{"encoder_arch": "vit", "model": "image FSQ autoencoder", "dataset": "photos of arthropod specimens (BIOSCAN-5M)", "train_examples": 97500, "image_size": 48, "crop_scale_min": 1, "horizontal_flip": true, "bottleneck": "fsq", "downsampling_factor": 8, "encoder_norm": "layernorm", "encoder_norm_position": "res_post", "encoder_activation": "silu", "encoder_head_dim": 16, "encoder_fused_qkv": true, "encoder_bias": "all", "encoder_qk_norm": true, "encoder_layer_scale_init": 0.1, "encoder_parallel_block": false, "encoder_moe": "expert_choice", "encoder_num_experts": 16, "encoder_moe_every": 1, "encoder_expert_mlp_ratio": 0.25, "encoder_experts_per_token": 2, "encoder_shared_expert": false, "encoder_patch_size": [8, 8], "encoder_conv_stem": false, "encoder_layers": 12, "encoder_width": 192, "encoder_positions": "sincos", "encoder_register_tokens": 2, "loss": "l1", "latent_channels": 6, "decoder_norm": "batchnorm", "decoder_activation": "silu", "decoder_widths": [64, 128, 128, 128], "decoder_blocks_per_level": 2, "decoder_block": "basic", "decoder_attention": true, "decoder_upsampling": "transposed_conv", "levels": 7, "residual_init": "none", "optimizer": "muon", "muon_scale": "match_rms_adamw", "learning_rate": 0.004, "momentum": 0.95, "nesterov": false, "orthogonalizer": "newton_schulz_5", "adamw_lr_other_params": 0.00072, "max_grad_norm": 3.0, "max_steps": 5800, "batch_size": 48, "epochs": 2.9, "lr_schedule": "wsd", "decay_fraction": 0.2, "final_lr_fraction": 0.1, "warmup_steps": 110, "weight_decay": 0.0, "adamw_weight_decay_other_params": 0.01}
Rows from block 7 of the encoder of a small image FSQ autoencoder, named by matrix and row number. Rows with one number within an expert belong to one neuron, the router's apart. Each number is 128 + 24 x the weight over its row's rms, rounded and kept within 0 to 255. All counts start at 0. Numbers have three digits each.
After each expert's rows are labels from the 100 images, of 14976, where the router gives the expert most weight on average: "patch colour" is the nearest of a few named colours to the mean colour under the peak. Only what is clearly more common there than usual is listed. The data: photos of arthropod specimens (BIOSCAN-5M). In brackets: how many of the 100.
# router: router (encoder.blocks.7.mlp.router.weight, 16x192, trained with AdamW), inputs 64-127
# up: expert up (encoder.blocks.7.mlp.up, 16x48x192), inputs 64-127
# down: expert down (encoder.blocks.7.mlp.down, 16x192x48, transposed), outputs 64-127

# expert 12
router.12:129133126128150135164147139134112099133128144156113077147141077142119120084148154105099095130163112085144117123129137091152084105161112091122159128156130123131159116145118127111176131109109103
up.0:133155125108161103133108121153116139117127153154111114125122103120129118107166154110120117122152107072115141135110124068109108112142128115150121152135142111088127131160169149129135153104111107
down.0:149125174130163134133133095132122126069157135068134129141130105133142120122139117123099146155169092105165131163126107130126165136134151103122109121120168132163149098144158163144091168142128074
up.1:102143138079122154103136144149148131074142093091129163100071103127121150113105143128148105115090100160111130113132178149180139133134143126138145139147103110106083142149106131128155116122152063
down.1:105125108145078153097134173113113133132146111083102121112121105148131121131098137116139101117090109117112140097165158171160132085114194119127151140154152173138140120115130107129145090150124101
up.2:124121083107123103145135138114102135125129104170136143136110103116147142158128127114134135112121098151145185147137148154158138111131115132076101150129103101169105122111097112109113133136097174
down.2:119147198130133138119175115125126122090109064151155120112169106106129107144111113140108111134099102137105123117111130107086097128110144113117092144128117171134126092101137151168111156136143131
up.3:096101130148149115137107117136178125139126086095130178099119156111083149165124120114108161114137113131162143099136150129115123142150105135098136137132140130138155146085109152134109091131128193
down.3:091101098141119114113097150143111109138126170186141100123107158122102130111122156125139098130104143165139161096160149123178135120107147115121130130115111095136107174094111110114147117151105093
up.4:091126126113101144134141074111140125092111121150153125103069128113114098139106166122098080128104161136077098126082138091171151123160124099159129100095079136109091085135115141123103134115155122
down.4:131112157154152116177187143161153134086160133144137119111122098122115115106130120150107120119135090085090120120121125114136099120138134093148118156117130152101160082101107123139135145098089112
up.5:119125107121144130149129120145156142138141135101142124113096137091126131128154137126160137094120082152120098103142115102078145172102100150131099118139122137157151129082119158155121152129165129
down.5:123097150164135123113111199127108135133125153111138124119082151152159103159123146139131121130137143137162168115146127133145111107143088164106123112127124179142075173096081112166114130145111104
up.6:103137145116117113113119156137072125146111186078115124108134103126146157123143088139118078135139133122096115091145127127167141090141126153141079184127127126150143097134134137102126131139152092
down.6:125083077111123122119119125129154144081134156012126138101112134124108121119119158126104093121057106143137116125157127130135159118102152142134111116124100155146127163174127114138100142164110116
up.7:172132131156165127086158088120105109117134116106110128137075110086136087109119127145107168148122091157144152095180145136120055137121137140152117121104117118155148105130092143136091071093148121
down.7:128161138115091145105111146086120108145128097107090129135110108157129097120105078115138132084115164162171118128193102152108126166083158107117168134182144139134151100109113105121121101120156148
up.8:137112118115108114155142134073116123131146169080112058125121081157145105095147126110129145174092144147118116136131126140164119121156097122170133083092101142109123113141142131150116163122134139
down.8:133088117079140121084129114164149153137152140125126122137116151117102136112126162119126136142190161148151120182136124120134167126145129142144120141121131085142130151090134134140134133090135079
up.9:109103138139152136118202105131123126099151199095147125129143138132123086125138115148079118186103118111113148148143124162177128123134141122160140151123093146184125133140115096142154083125091131
down.9:113141128095113098141090152135129129171156119097139115147145139121143107162130116100142083100152093102112155136147175143119157127115151126114134136137144095124097147102159147145162130112076124
patch colour: grey (27)

# expert 5
router.5:128156147125127109111113152133157118140136128122166161108119138109105138114153122126115146110169153158140158159092125117138106120120117105145151138163176119140120142139131145123130088155122096
up.0:108147096098109106095131148093127131117117136146114081113158109163119128105110151104099092143128110082127095133106147161126201172101139158057129110146099142179144099137128118133116108134128149
down.0:124162154131120134105138146089143122131133124084097154158134115125144175153112149144130124135112145126121064167114152139089145139125159101131128165147157129137107083129163138138169152082121097
up.1:092119090104127096104119153127113124159121108092138126148148112101152154109122118111100130108129151151168153181124145092142121149164126123129119117107143128093123135114141131110143115152159089
down.1:133051068069134143122098132116145098088148154139137141127109154136101129089127092136142138113120120112183086148088142124105129159148109156116138122166112104118114124128150094117107138163165123
up.2:137192149144122160153124124142150144170155147160159090179142110147150195125113141148090140109162136144131148128144122128125170122115146126105123099098120137125112123131112125142106146128102154
down.2:147121128126118133115079148127131104153154120166096137142125126115137120132130165102126076075171150149087133152157151145109092119119140157158140146114128124153170103167131116137139132112105097
up.3:130092130132119128146140144128105152122107147159127131123132159167130119136122161122170122123112067170147148124120176118132084148149149143090112148094108181159124125132149125121133126134080131
down.3:111104177139142171150140137146143102105128142056107121105102145140127113115134144117123118136099091155117136133164067140131118122126123115164143119098137123098141149087084096110137130113153120
up.4:087114136176122104136131127105132118095143117184158110107149128150168168123153129146115116166141113089083064130085136113114105079114126097126158128132082139140129158149148117135157083131112108
down.4:140188086123112134100094168164108125097145175116087101118091128124121143091124101097141075143168112132129143122132107148147137146171108134099123154136102169139125125099117124095141101137128086
up.5:111123067151118090101128086123159127131121178143105090091096146092096129132139125112105113137177114099109144103145127141166135090111139123161148168123129128119149153140115109139147145118115185
down.5:155146168130128152134142099118130120148144084101147135118132143122125135133142104137103152086168135112124105109142129125084125131117123083121100192165146135095144132136132151140110133063088137
up.6:118110112133161167164117120173133117126122128131105106098109105126125107100158124115133086114142170125196132176085120114176124121144137114136119158144121152105171125148174105111176153102150089
down.6:160066053135130086109141165134123149120134149125156143146126142117121171157112095119151164135136163109161133107131179111118140172149123140079134116142104119155138160123137143115127138174140146
up.7:126109158151120114103128136195106126130115096187149092114114134090125150132124076126133143090113149113106088144100175115164145149131141124148087124179108104108113120144107128152096173108164127
down.7:128099129116129133100140115114155132120131175085110105104173150090130151138105128151132131182150108158138162141133099113135125159148072127095073125120120133151115141110154126112054116113143131
up.8:112087077141118134126103127136109138152140157095141128148139122173138139110165095127143081143137124099091125150130123123134080129078116129088152118119121095098134105132119102134111139150126094
down.8:119074086146174135146174159120115163074103131135140138158104139126118129130138104143106142146143088133147135141130146110105132158100099126109134147108073127125081137089081150120113103138127177
up.9:107095104123134070102088116132118143109112092139162099111134107151127144142141130074091115097167123136079130148132134127085128068156101137113130100165145115114146125145139106119116136121140106
down.9:139167106140114137112165118139153144113164149086097135129139138086114125152136138133139152116155103139114164164135165122122126144100146121135112144104074152204137133149098186138146119164108099
patch colour: white (100)

# expert 10
router.10:137139132191128150138151112168159134113134112127106128111173113107143153126114139147104154118132101115108094133155111152161153117156114171142098106122121124136074159156131169123113148134150091
up.5:134098127110139111144136109112090108130154127118126147149134154091111129150117106140166131154160176125117107130142104064155143120123154125088119138111175064131144123184138122151144121139149123
down.5:164095140169165092134106158154115144090155133115115135131099132121155104122142074148135136109171168108107153145098127116093126137110112153100107133142125127153133104122102140118130084137107122
up.6:139130150115128130132126114093116092150147132129111123099103151110115138098110111157130124134188142183100143090133131134135137134160106132077124123112145138153121131144137124123105149156143109
down.6:119106160105116121120152129109118110095107132131091142144105141112121106129130083141136113153093151122109113119163119099116108159106130168134166130138183132058121125161109152112145085114131143
up.7:151144149122115151108079136160083141103125171195137134156158087158188127099125109109125120108139092105144160114087145153123132111110116138141136143148126147132120120162127088104113165118133107
down.7:135076176101103112118129093095084140094174125080134116132131099198126157116125119112142115131164139126127117092134154117118130118135115145119127129101131079116144118123111122143111137153137128
up.8:118146158142143141116150098119119119111154109153148157094101130090112131154139104178120113143145137154107122088112134103148090124107124108132132170147166113102133140151114150098127075115137111
down.8:145085091122126106134174156149120140150139137090089130124130132136126132112137167133157132147137098084140154171142147150151129141076123114124100118097124108166140137161137142169116152118129090
up.9:111068161085094125147117112121092141147118133101140167127126174163126098119145125153129105109155095122129126148084089088119119118164104112102093127121152094158093137127117088158140128123108129
down.9:142101151138140109123140149160106125155128143166180106129174156094109109151140134127132172114137122135110161118152107114101121142096122154153112128102172123095150153124122098118059102114114167
up.10:171107153123126138143157143165123127122191125123128095117116159092123094123105156127130168091132137143126130093108089099164121095155103124144106122146118121138145130133083161155141099115153114
down.10:097113128102147136131154148139141122126148131125129118119131139136122157121139121141136129156177125123106100170163121100110130128163144121133155145187110126159133130178138119119139092104156136
up.11:135082152148116139141124118136125094144124125156075120107099070132119127093145099131135111110141131140160139120095122157093161164115138142105085143171116129093131115113151130125114166108152121
down.11:153115126133108155097123142127128133068134120168128118123084091112188136102108138135131130168183177147174115109134139119110111125110155093112122114147108139133147145131133125117152093167108089
up.12:128126094083128140145117117131113114134112133110108160071156148125136106152113103149142178143100141141145150167142133136138141155145149115099153135090109146093109134091084173095146084141131168
down.12:124091155129098119101128143111138089080154153161160118129110105137147133133121180139134117133151074105091075105082162154138100148131103125103143097177135139119116122122134122123104145126142109
up.13:127140157143098080144100131141150158126131116113141133137119125130143095127107169112130131117138159133129089093095132147120111080143085137131167113106122109123167196170171114131165133146113134
down.13:124111131119106140133139105119157114114123173152122108125122117099111149150159088104129174124167121119126175118086140111148143141170108143121109122109152102123093107171128150135154104170139130
up.14:138176144137115110141130116128131124114073084101144136187109158134126146131145132111113128134149098158151150101125141111152146124137168085130130165102089117156108125135100096145103070152096120
down.14:135134146122121132092159147147111117112100129179083138155129110111121108136101151161137092144082143149089085101134156148136115166070112092133104151149109117132114146148093103115120132166123137
patch colour: pink (97)

# expert 14
router.14:139121126117146117094140179157126107140109124109142150097101141101066135157153112144129091113126149155155131156167107123112127113123111143108122125160181122094141177111137181118147148118158111
up.5:129075148158081125155127112137120099139147163104154105159155169129127133116161065118134121136151135174159150112126165100112114112115098139145156123135083142105138139093158114144107121151124120
down.5:133131129158120127133139124141107137091118165095160108135140122097104133119117129114128172157187091116144125122157173125145139142139144134128082114046119105096157153133159129135116154076118082
up.6:163140131154172142126105150117107119107141143154155092163098101111121162111116186080118106139159134161133105144137135148110127138147115131137111147126126112136162117126133093095137163133097121
down.6:110149159145171120126120104124115132146150091198119130131162146176142127103141173147126122110156123113099145136140096159082132107095128102118126172130129134198145124180158125135126123125123121
up.7:153137101101138130175099132114125152149128116099082146175131149120167100108133168129159111099097151166119151134137100134096081136129133122161146112112112165119130119150114140120099161093105124
down.7:109112175182145118135125149113141119127112058161138122110130127131126126131122166114125097138107123131090163140163134129158148065158143156123172110127154094123136150115139111135171145124130079
up.8:102094140189136132096125155130139134147084096093096120093152131128109131156139094125136135138083131107093109123147076124135092092098114144170157165162147130083129132139127132128171166117164128
down.8:154137137119115093122104121168127148158102162173153136140119135110144134135143139120144134129168149139146202097059112117117153192110090136103086129100121146170134136149135124118079130148113125
up.9:120145148154088168103114126118135138120128161179138123146126117152139153079179125145130140157107108117123143132115141138123103136138150146098129138143096137123154153157136113114119101118078180
down.9:104124098119125119123141096098124097147104181136119111095118118161093095121129152134123104150081105154093143118154102135114124132092112092164159159142112137194131096183122121146127162133110160
up.10:124077162081142069130140135131148119137153093112126140112109091127145142109165130135155095140102168162116128109154145142113110107131136124105179172154127100107114159141159104111177148141076147
down.10:117099126104145109127125117113111109148118127078105138138157139139149121119138104147118154131133113121167160106170106138121105140155126133106145130130153103100113095140104142107155113174161126
up.11:133136150164115166104124115157155128073136132136124103125157120125124130105110119078141141124115100076087091139146129118150118122190105124117110099176106140135118137144124112132115182103143105
down.11:126106095117090165100164120133119161142153111147097116130141153138116147115107129138102124143149136149087120188163131126143144075150123173146105101141156117133118125122136130154127099152177099
up.12:159127163151123139128145124174156140158163120106112137106167116106142119107143164103125171143125195172161172145170117184078158119157125115135114116110121142177122142127137124131100140117144173
down.12:136102117161155126111150116098115142158128132133167133160126155084106115159095117112117113115146107099144140149112135118168129123105119146136084120087130128161150164110091117111128139102139146
up.13:123148149136138137164170103090150165122131133099116091132134084166122100147146099150124148144143120141140159122142116155121168138115133087118126167106113183126116105100155152111179093151141177
down.13:118104092122107090128119132171123115170143119157086141131132132110155126126137091174129122115136142137154101151095156154105099209071141103102076156157128139135140168121128127070102134090076144
up.14:109140082107130122125116133157128126133105098141126087100077120138144147124071134146070152127113154146164102134119123160158174149068163141133123126124139124131163128113086139128141093148155145
down.14:138144182119138139163119114131133127110177136119114152132131121139140115108163094161132118099087126145129120121137101156090104116134104148128145124115118109108108089131143148151097136148139097
patch colour: grey (65)

# expert 3
router.3:136130183164110152157081108119139147113109160141107123125155107126167130133132127118090162151144128157151160153157123129123169109099128122157122119092096120126120123146105128100111177160104149
up.5:112104128138105101153111122148139165131109090069111156167134158110146068158096114121151074101152150123092134152074144141166101141103158111125163114120156082146090135158103121135132093145107131
down.5:112096111104100130102119137099112100083166170127146136145122126137122166128131086131101150106106107115165160141111145094144132143090115163129139157108129124127101160112150154115104132141148151
up.6:156134153132146123113117165161092147144087123069117140121102124132110076131113161156118118116157122111122163132102123161143150158112153130140077135106130106150143129125109093157111099123147144
down.6:118139079108123163128159180143150114151119101062134109095127148112143121103131153109133129085107117161134154152147139122130131106126140150127103113145068126124117122140128144135123119094161133
up.7:142149170126107151141119133077168130097140133135153089125113152112094081130130194117149161157123115126138173109152109119140087115124103145147156135097117136161112094145140151139092108087118134
down.7:129126131116133149081112182151132104136169106120152126090111145126158125143128104150150135150104126095112135105166148113141130145110106131092120116157146122103119146101150122111133101074148079
up.8:108154121108134175114146121126143144095089152114121117115201140122108107160091192113143128132085146137131126166154104127097132131060150155101103105118115151170113103160115118163067135135128209
down.8:132121078146149127144133127127131131169127112129145158129090123118115146114126105139123119151115134161132104126080173122139109113157143117176133124109114080073134146086120125119164129126126102
up.9:162087113069103137129109114112125092131126116119127123110130120124145127110114152116150119131133064108103096116154144143120101107140144152101142099162111133121126087123126118131162104162159080
down.9:150107207138106110134118111124127136078138112167108133122161154110134100119112149130123108110106158166091182127140144124127158086118114099138128128126155189135104096107129135164088129179147132
up.10:120084156157105150151153171159096127106124121133103143103055125127116144120181087125162086112126125150115134146173140149168162137132155116152138149152135105124121131149156123156165100083138127
down.10:125112146165083149133157097134141111136172135169133142133113136112130117119101145170123119090094120126134136089176117134133085092112142149104143145118162085108125104125076114147171115116155085
up.11:143108049108138089109166132147143138127131086164133144122130088091127130137100113141124137101151085071113132118088126141096094098097113131104091119124106082100133170135087153095138110130132092
down.11:157112147184122137154119112125104121143109130250138161141144098121145145134107165143104077126119158134103121117124144128154096127141146109159127139109179103138136114110148113088113152140130163
up.12:150139165171101149140141121120111128086138167127099113140138114134169096119089135111125129119072112133065113116137087161141152124132142140118106091112103164144120084146119118134093148136095168
down.12:145133158202099163153143127136129134114133174101107123122142125137155105140105120121128129137089164153103101111122114152164135113132148132110109100101116145112106085150112116129117146119097146
up.13:108103156113132092144126150142138122155083162136141133119130169148125134150134112134164142152078113142127176179141108095122052148084131150137134162160139133097120116133113116166051173106139127
down.13:144095091099178114130130092141140133134116125118124125123117139114105109126156097103163139064104138132123127107158090129154138115132134162135119160157132130122113126171124139120124108112134130
up.14:112085155116127132124142152094152116112143121097095103136123161172099130107172109162153115149150101072082122096147129156103143134133130135125180152139107146143165137131160147142140134108125175
down.14:136142116129106121119138106116132144107131081089107110110128116173143125121128149112131131129130155197109173109130099129086181127114123154127142154168127162015112102128128117132093126122151108
patch colour: grey (88)

# expert 4
router.4:085155129085174085120149143113131125132109082129120169100120166121133149126166095142119131148128160139159144072082119152106145142158161151149165131104106104132132175153100119130119115124152146
up.0:100092113136140146068132095132174129119081117151135130124164149131126118117088130141159165156131114110095139106106162112142107104128132152156100088100104110087145141159140088143123113132108121
down.0:116101150111151150120144150109152107098136171097079123104149123119142101140129108112136175140162083130115148092121084112120148157116130132105116129127101142106107106114130138165110125141146204
up.1:145155152163120110182110149138120148139120144183108090116129133131170131132142137180138127116108154145092127137120128165137125146143146106101110143144133184151112151158138106110136128125107192
down.1:105112106124093128070122120128146120132147120102142117133112101149116168100109146136120121120158132171149161182112146109111124134137147152151149148159137093092146120128161124099129162146153089
up.2:120136150079111103140101113104114124103116165092125140161104120128090075143128145156125114119098127148147175117133111147090131142103091076127161127126147159148107126138121123099139103147147128
down.2:139169184113158141125162132125139103102133179098137136137114122131134099121116110123137129129131112145163163113116090141107140168139113075127131140149093179151115101148135093105127111159133184
up.3:093123112112102116116119096150133120141139105164079134121103168113122128086137094143155086130118142085097122115118126127100153169130127118122122106139130116130135181161148103125107107117131152
down.3:159156173170139126120143106132144139128131121166116142151095118120140120136108119115111137121115134135095117093084126140139145120140136141111082108125117169125121092174117103124106139173119093
up.4:151147134155168136125122164138130116132123109063156151131170102098133197161148179159126096126137127157133103166169141132141127136137135164159135089090136119144126158122132171136136080125138127
down.4:117159182139129151163102099136124141160167179130139107156121106149106108102100120132136112129137144141126128101128139144134130100118171118132140102101117139119131169132170136156199159091113110
up.5:152107124151149126163135124135116156121139153081136136110114126127136087128127145101131171130145120197153168139140121144138102094142148144163119128121116160099122130157104101135114138117125099
down.5:165167102144102170134147105151137125133106171082092135137126158121142138101128145139122120134106115163144124134194108143146116109165144135119121129136101136081123128122108141130146080106112101
up.6:113128125125132132136122126114135121148131167144158110184177106125151166144144129120105168168146056080121096153130139119111143125126121129109137083119101107110141162086133115107135111132076148
down.6:104143160113119136120106113142107099153142177128094129131114131124111122130129094136118117120152144132108118116143149127174121125081145123136113146112166099164142158097158146148170150103128129
up.7:151110100113104188093112122132068085114124057120134127140092107100077150136132118118119107147150108117150114135170154086142132112126114117132157178113145105106125129127149135131133136131165067
down.7:092094071145121086126106136138143117201163125169152113111145132107128136116146086154136128098149132109171161115097119126146110133160111142091122125158137112100148163106149141076129107094131141
up.8:146081112095136109153099131150128128100130122118111148130109139159113133127152086140150121155099083081090114118098094094109092162112110154158133129123103116150142147110117104150075169129109118
down.8:146088111101113142076143106158118111162124095124152146097129132098106147114145095141156089135141146113147150140147150139152094147155095171111102125154131098069114132109133153124126132108181100
up.9:096154123116120130119076150151112119156122118109108111183107146120094089157158155183109104145144082101111143136201130135101162149107092151132117141124154114136129142161103151126099153127086150
down.9:141105105141113138150118124088117100161123154127107142134118130127138132120117115125156131144151148152119103108125161131164132126159170132144152135169115096089127110069107137119176130101156104
patch colour: white (100)

# expert 9
router.9:135094147088122121128119105159143147150101148158120119127112115107143140092109123099144146119103173194132157157124140107094132144129166163123091158117104141128127103128121128147096110104145179
up.5:139119154141095137211144139140119151144132113146114116101126116098111109105136139068103119150166152136139122109063145124138170104145109118148118130137141107125117121175174109115152120119131116
down.5:133124130085113182121161085080142118105139121121161110112119130121127122105133180096126144153133140151126143156138162146115134054163138141135138141140087090107094130179130095131147138168139124
up.6:147139157186167147158109148118100170092142122166148103164122122154138158154130145120134098150177097146148124168163103101123140120117110083115130151133146111129177124159144130115158134098123066
down.6:101120102171088119124154135141143145158134122120163131158113135114130099154136142161149123149137100099130087113124153096161097139138134132132116166118126113186119154113110107130092108103110168
up.7:110130135094124130141151145103123063157146119106125114118111155071118121118133108147124119117104172158134123098112110139111125125118150132121097129133144131106093148146134143132147116133128153
down.7:155120154140160112105134158147094152140181134090071123134091140113152112124112120150127127104144108131108162104126125135125140154122093130107119133172147134081124121133098114105088121130104127
up.8:139127115111094113155141128098136115110118158163102135110152140119092087138137156130102137162109179110137150136115088125139204162113129059135103135105111135145109111140126137142141083150157169
down.8:141137113149133139148111120138116123161125103156099130093130122143120147119126135114120109126145130112078086109102130147155160084194106136090169105121138101071135118134131182101183171080090096
up.9:113116124109133134095146089096099090133139125146105126098106127178121153113150115143143176176150105098108126077151090125145137170120160143123094131141107125140128127144093098145116106142124099
down.9:142135109083121102116115133144111138125132156123127132122138107124156138113082119134127152099106160129139144104108144131101155180121133130098133120144144091194124120145116112097095128162160132
up.10:158162141128114129180117100123159128131084142111137113107138076142143148157132158131108166133085139122113122140157103114103093115118124136124186089138126151121116102127162136162104146125097140
down.10:131139104083155137101110112138138106142130129189099105101164138120109124092123156096131119103169088122160099127088139113115139125098133125134097128123129135120149144156153140120113143145124123
up.11:136107126078138125103116140126095134104114074136124120105081111125119087104106133138136161152144154133104134145152138125087120128092113135156113154152150106092155124156137126115102108134140125
down.11:111101085165116133156129136097146121146155166035150132150112127160069143163137114117113121121095112128112112103153107138161140141108098171125112105107114173153125124099148139128111123146120155
up.12:133061128166141126134160147132104101118139134092149118102106120091117116127173107172132130115177141159155135119170138154138125139124138135149127172119148105100128152139143172120185114139116121
down.12:137116161133139110121175150143143102187144141102155137135136151122112130123173084136142115143176090102151132133115149179147102141090158144100151128155134120073178169108128111121144118136113118
up.13:118137117154136098117142137138113155138112117116144133140147140110128107126153096158130121115122078103071107084119194154108118172128104158139152125111110143102156137144150159140096150119109133
down.13:141094157148115160110182116107126137127158116152129111088141152122146103124119097157131110139081121124095148127137115116153116153154129165133091113114135173144089125130108116171057133124133186
up.14:137145135170130157158138133115138146124100116139104107161135139166180125141120123114100131092096118131060146111149100150111115147114131163157123127134111158157122100106106136156081097131130173
down.14:118142101125119131111136103130127130127116106164156138131122120114139131114157088131141103188171115147179157164097182123127126152143151086128115169149131095164141112155161130129102133111114143
patch colour: white (75)

# expert 7
router.7:124157120107123109088164109162141119173100075083122142128145122086104160108147105138131103169120135085154102153119173132117138115170141133121162161156154123106149130126129153123110099159162127
up.0:131121105112140129150119100147141143149137081138141133152165145134106139103140148103149113115162152149155184164140140109152133182129141137155106138117087135116139112170162161116124154092102127
down.0:124158166089099136125130085102129104103161158091178138146137138091144145116146084137098154143158127134128127083156196123126097121103205077088104179143110116135109139122130166122167169117124081
up.1:130094123115127142101155079157099162129159137167087119104185137089135121144123129137157143138156161105120123109087142123151145114168070179101100104151161105105127132112093145176127141125149098
down.1:120148115114124143118129133141125111140099098168132140114130128121130109156098155096132127118091117131098116127117105109084133116140149140153124129128090137144143095105144150132116114124162181
up.2:190126151170143100174142171133122130104099145131142127124133152164137118159139135113127143148114098143127157174113123121150107123134127132125116189097107133148140124136089131132145146123092148
down.2:123092160164140102139137150140135116171132111129101117107139146138152092146141149099110130122096138120102133142157088134164134120099123101165114146123156120083137140078100110111128089096114133
up.3:158132083138127174144143126136123171102122165137148141151126099139151136121095120123158137163130141125108116127121156113125105158125169154162133150093121130155107121127115124158099121108099149
down.3:128114143157097154128181091123158128113116134102105143136133098118159103114130142112163111125093122180098170151136163194118128138164136126139133134104092130138087084160109113128108122127135163
up.4:129130112105127143127120172122140122146149172108139163143149142156144137127120116175122179098131131186173145159170123146104107144144111114095123144106120088158113162060110123093109132119113135
down.4:151155078113103150086132127147112165123135144124134157110127086100118150135082164118106071125140120108122116144165168155145112170089136134111142138112142147096136119098125164140159123088147059
up.5:130135144158111125155127150144127136120135088114115134121099112123145131162120166105154103081132155194171145195121151126182139108131154137138126104137123132128130121125164148119135176130142091
down.5:115162109132142142099153137137140118114136105110132146157100149123130124113097105150108142132097139136100121130180185095153133131092204132155152097109117095130135134147103159173143125106124110
up.6:108163113066147106131151117098127140134134189166133148138150173098121134116133182151140127147132135136114144088139151105128158179103132121152138103124102144138115130112116127118097146150129126
down.6:155150126159107153092166087131115118107116171132145100095117159153086125102125114138134108137165100124149144109181145121164134106109138125118136178165148119107110160132143116123175185082111084
up.7:137142125118130143120127169136170113143121123132143121071103125118129129112107119123128157076119097141104153143102153110114104097129116136131133129146134120147125134114093111116118141100136144
down.7:123107152128155132144124161161137113117114184164138142122135148116067162166173103130106110167159139102133108070103100104102120187128105155102091147099099157111106130096154153126133164094137148
up.8:141143092145173110165143133111115086131137107099134128160100146101122104138113120127151129130146085126108146168163119106084113147129121108140168129133163085164157129138156139094124110145154115
down.8:123127148091126121160097196138121137135099133115129114122149142145124114126139136152128126105118160097109149050084119092111106098086095112106168127135080133138125121094097135117123128123129133
up.9:129125117106159105113173112146148114115122114163146116084124124102124104123147115131133133135131107097089119101063137122154095116150156180161113178155155172118140083140147147144136124073147120
down.9:102104135118153113128106134119119120195131148099159098121159119119118130109149090113136135106081113151149153121145148128128139167150086110109095071124090117112117151128161127141103147147135192
patch colour: white (100)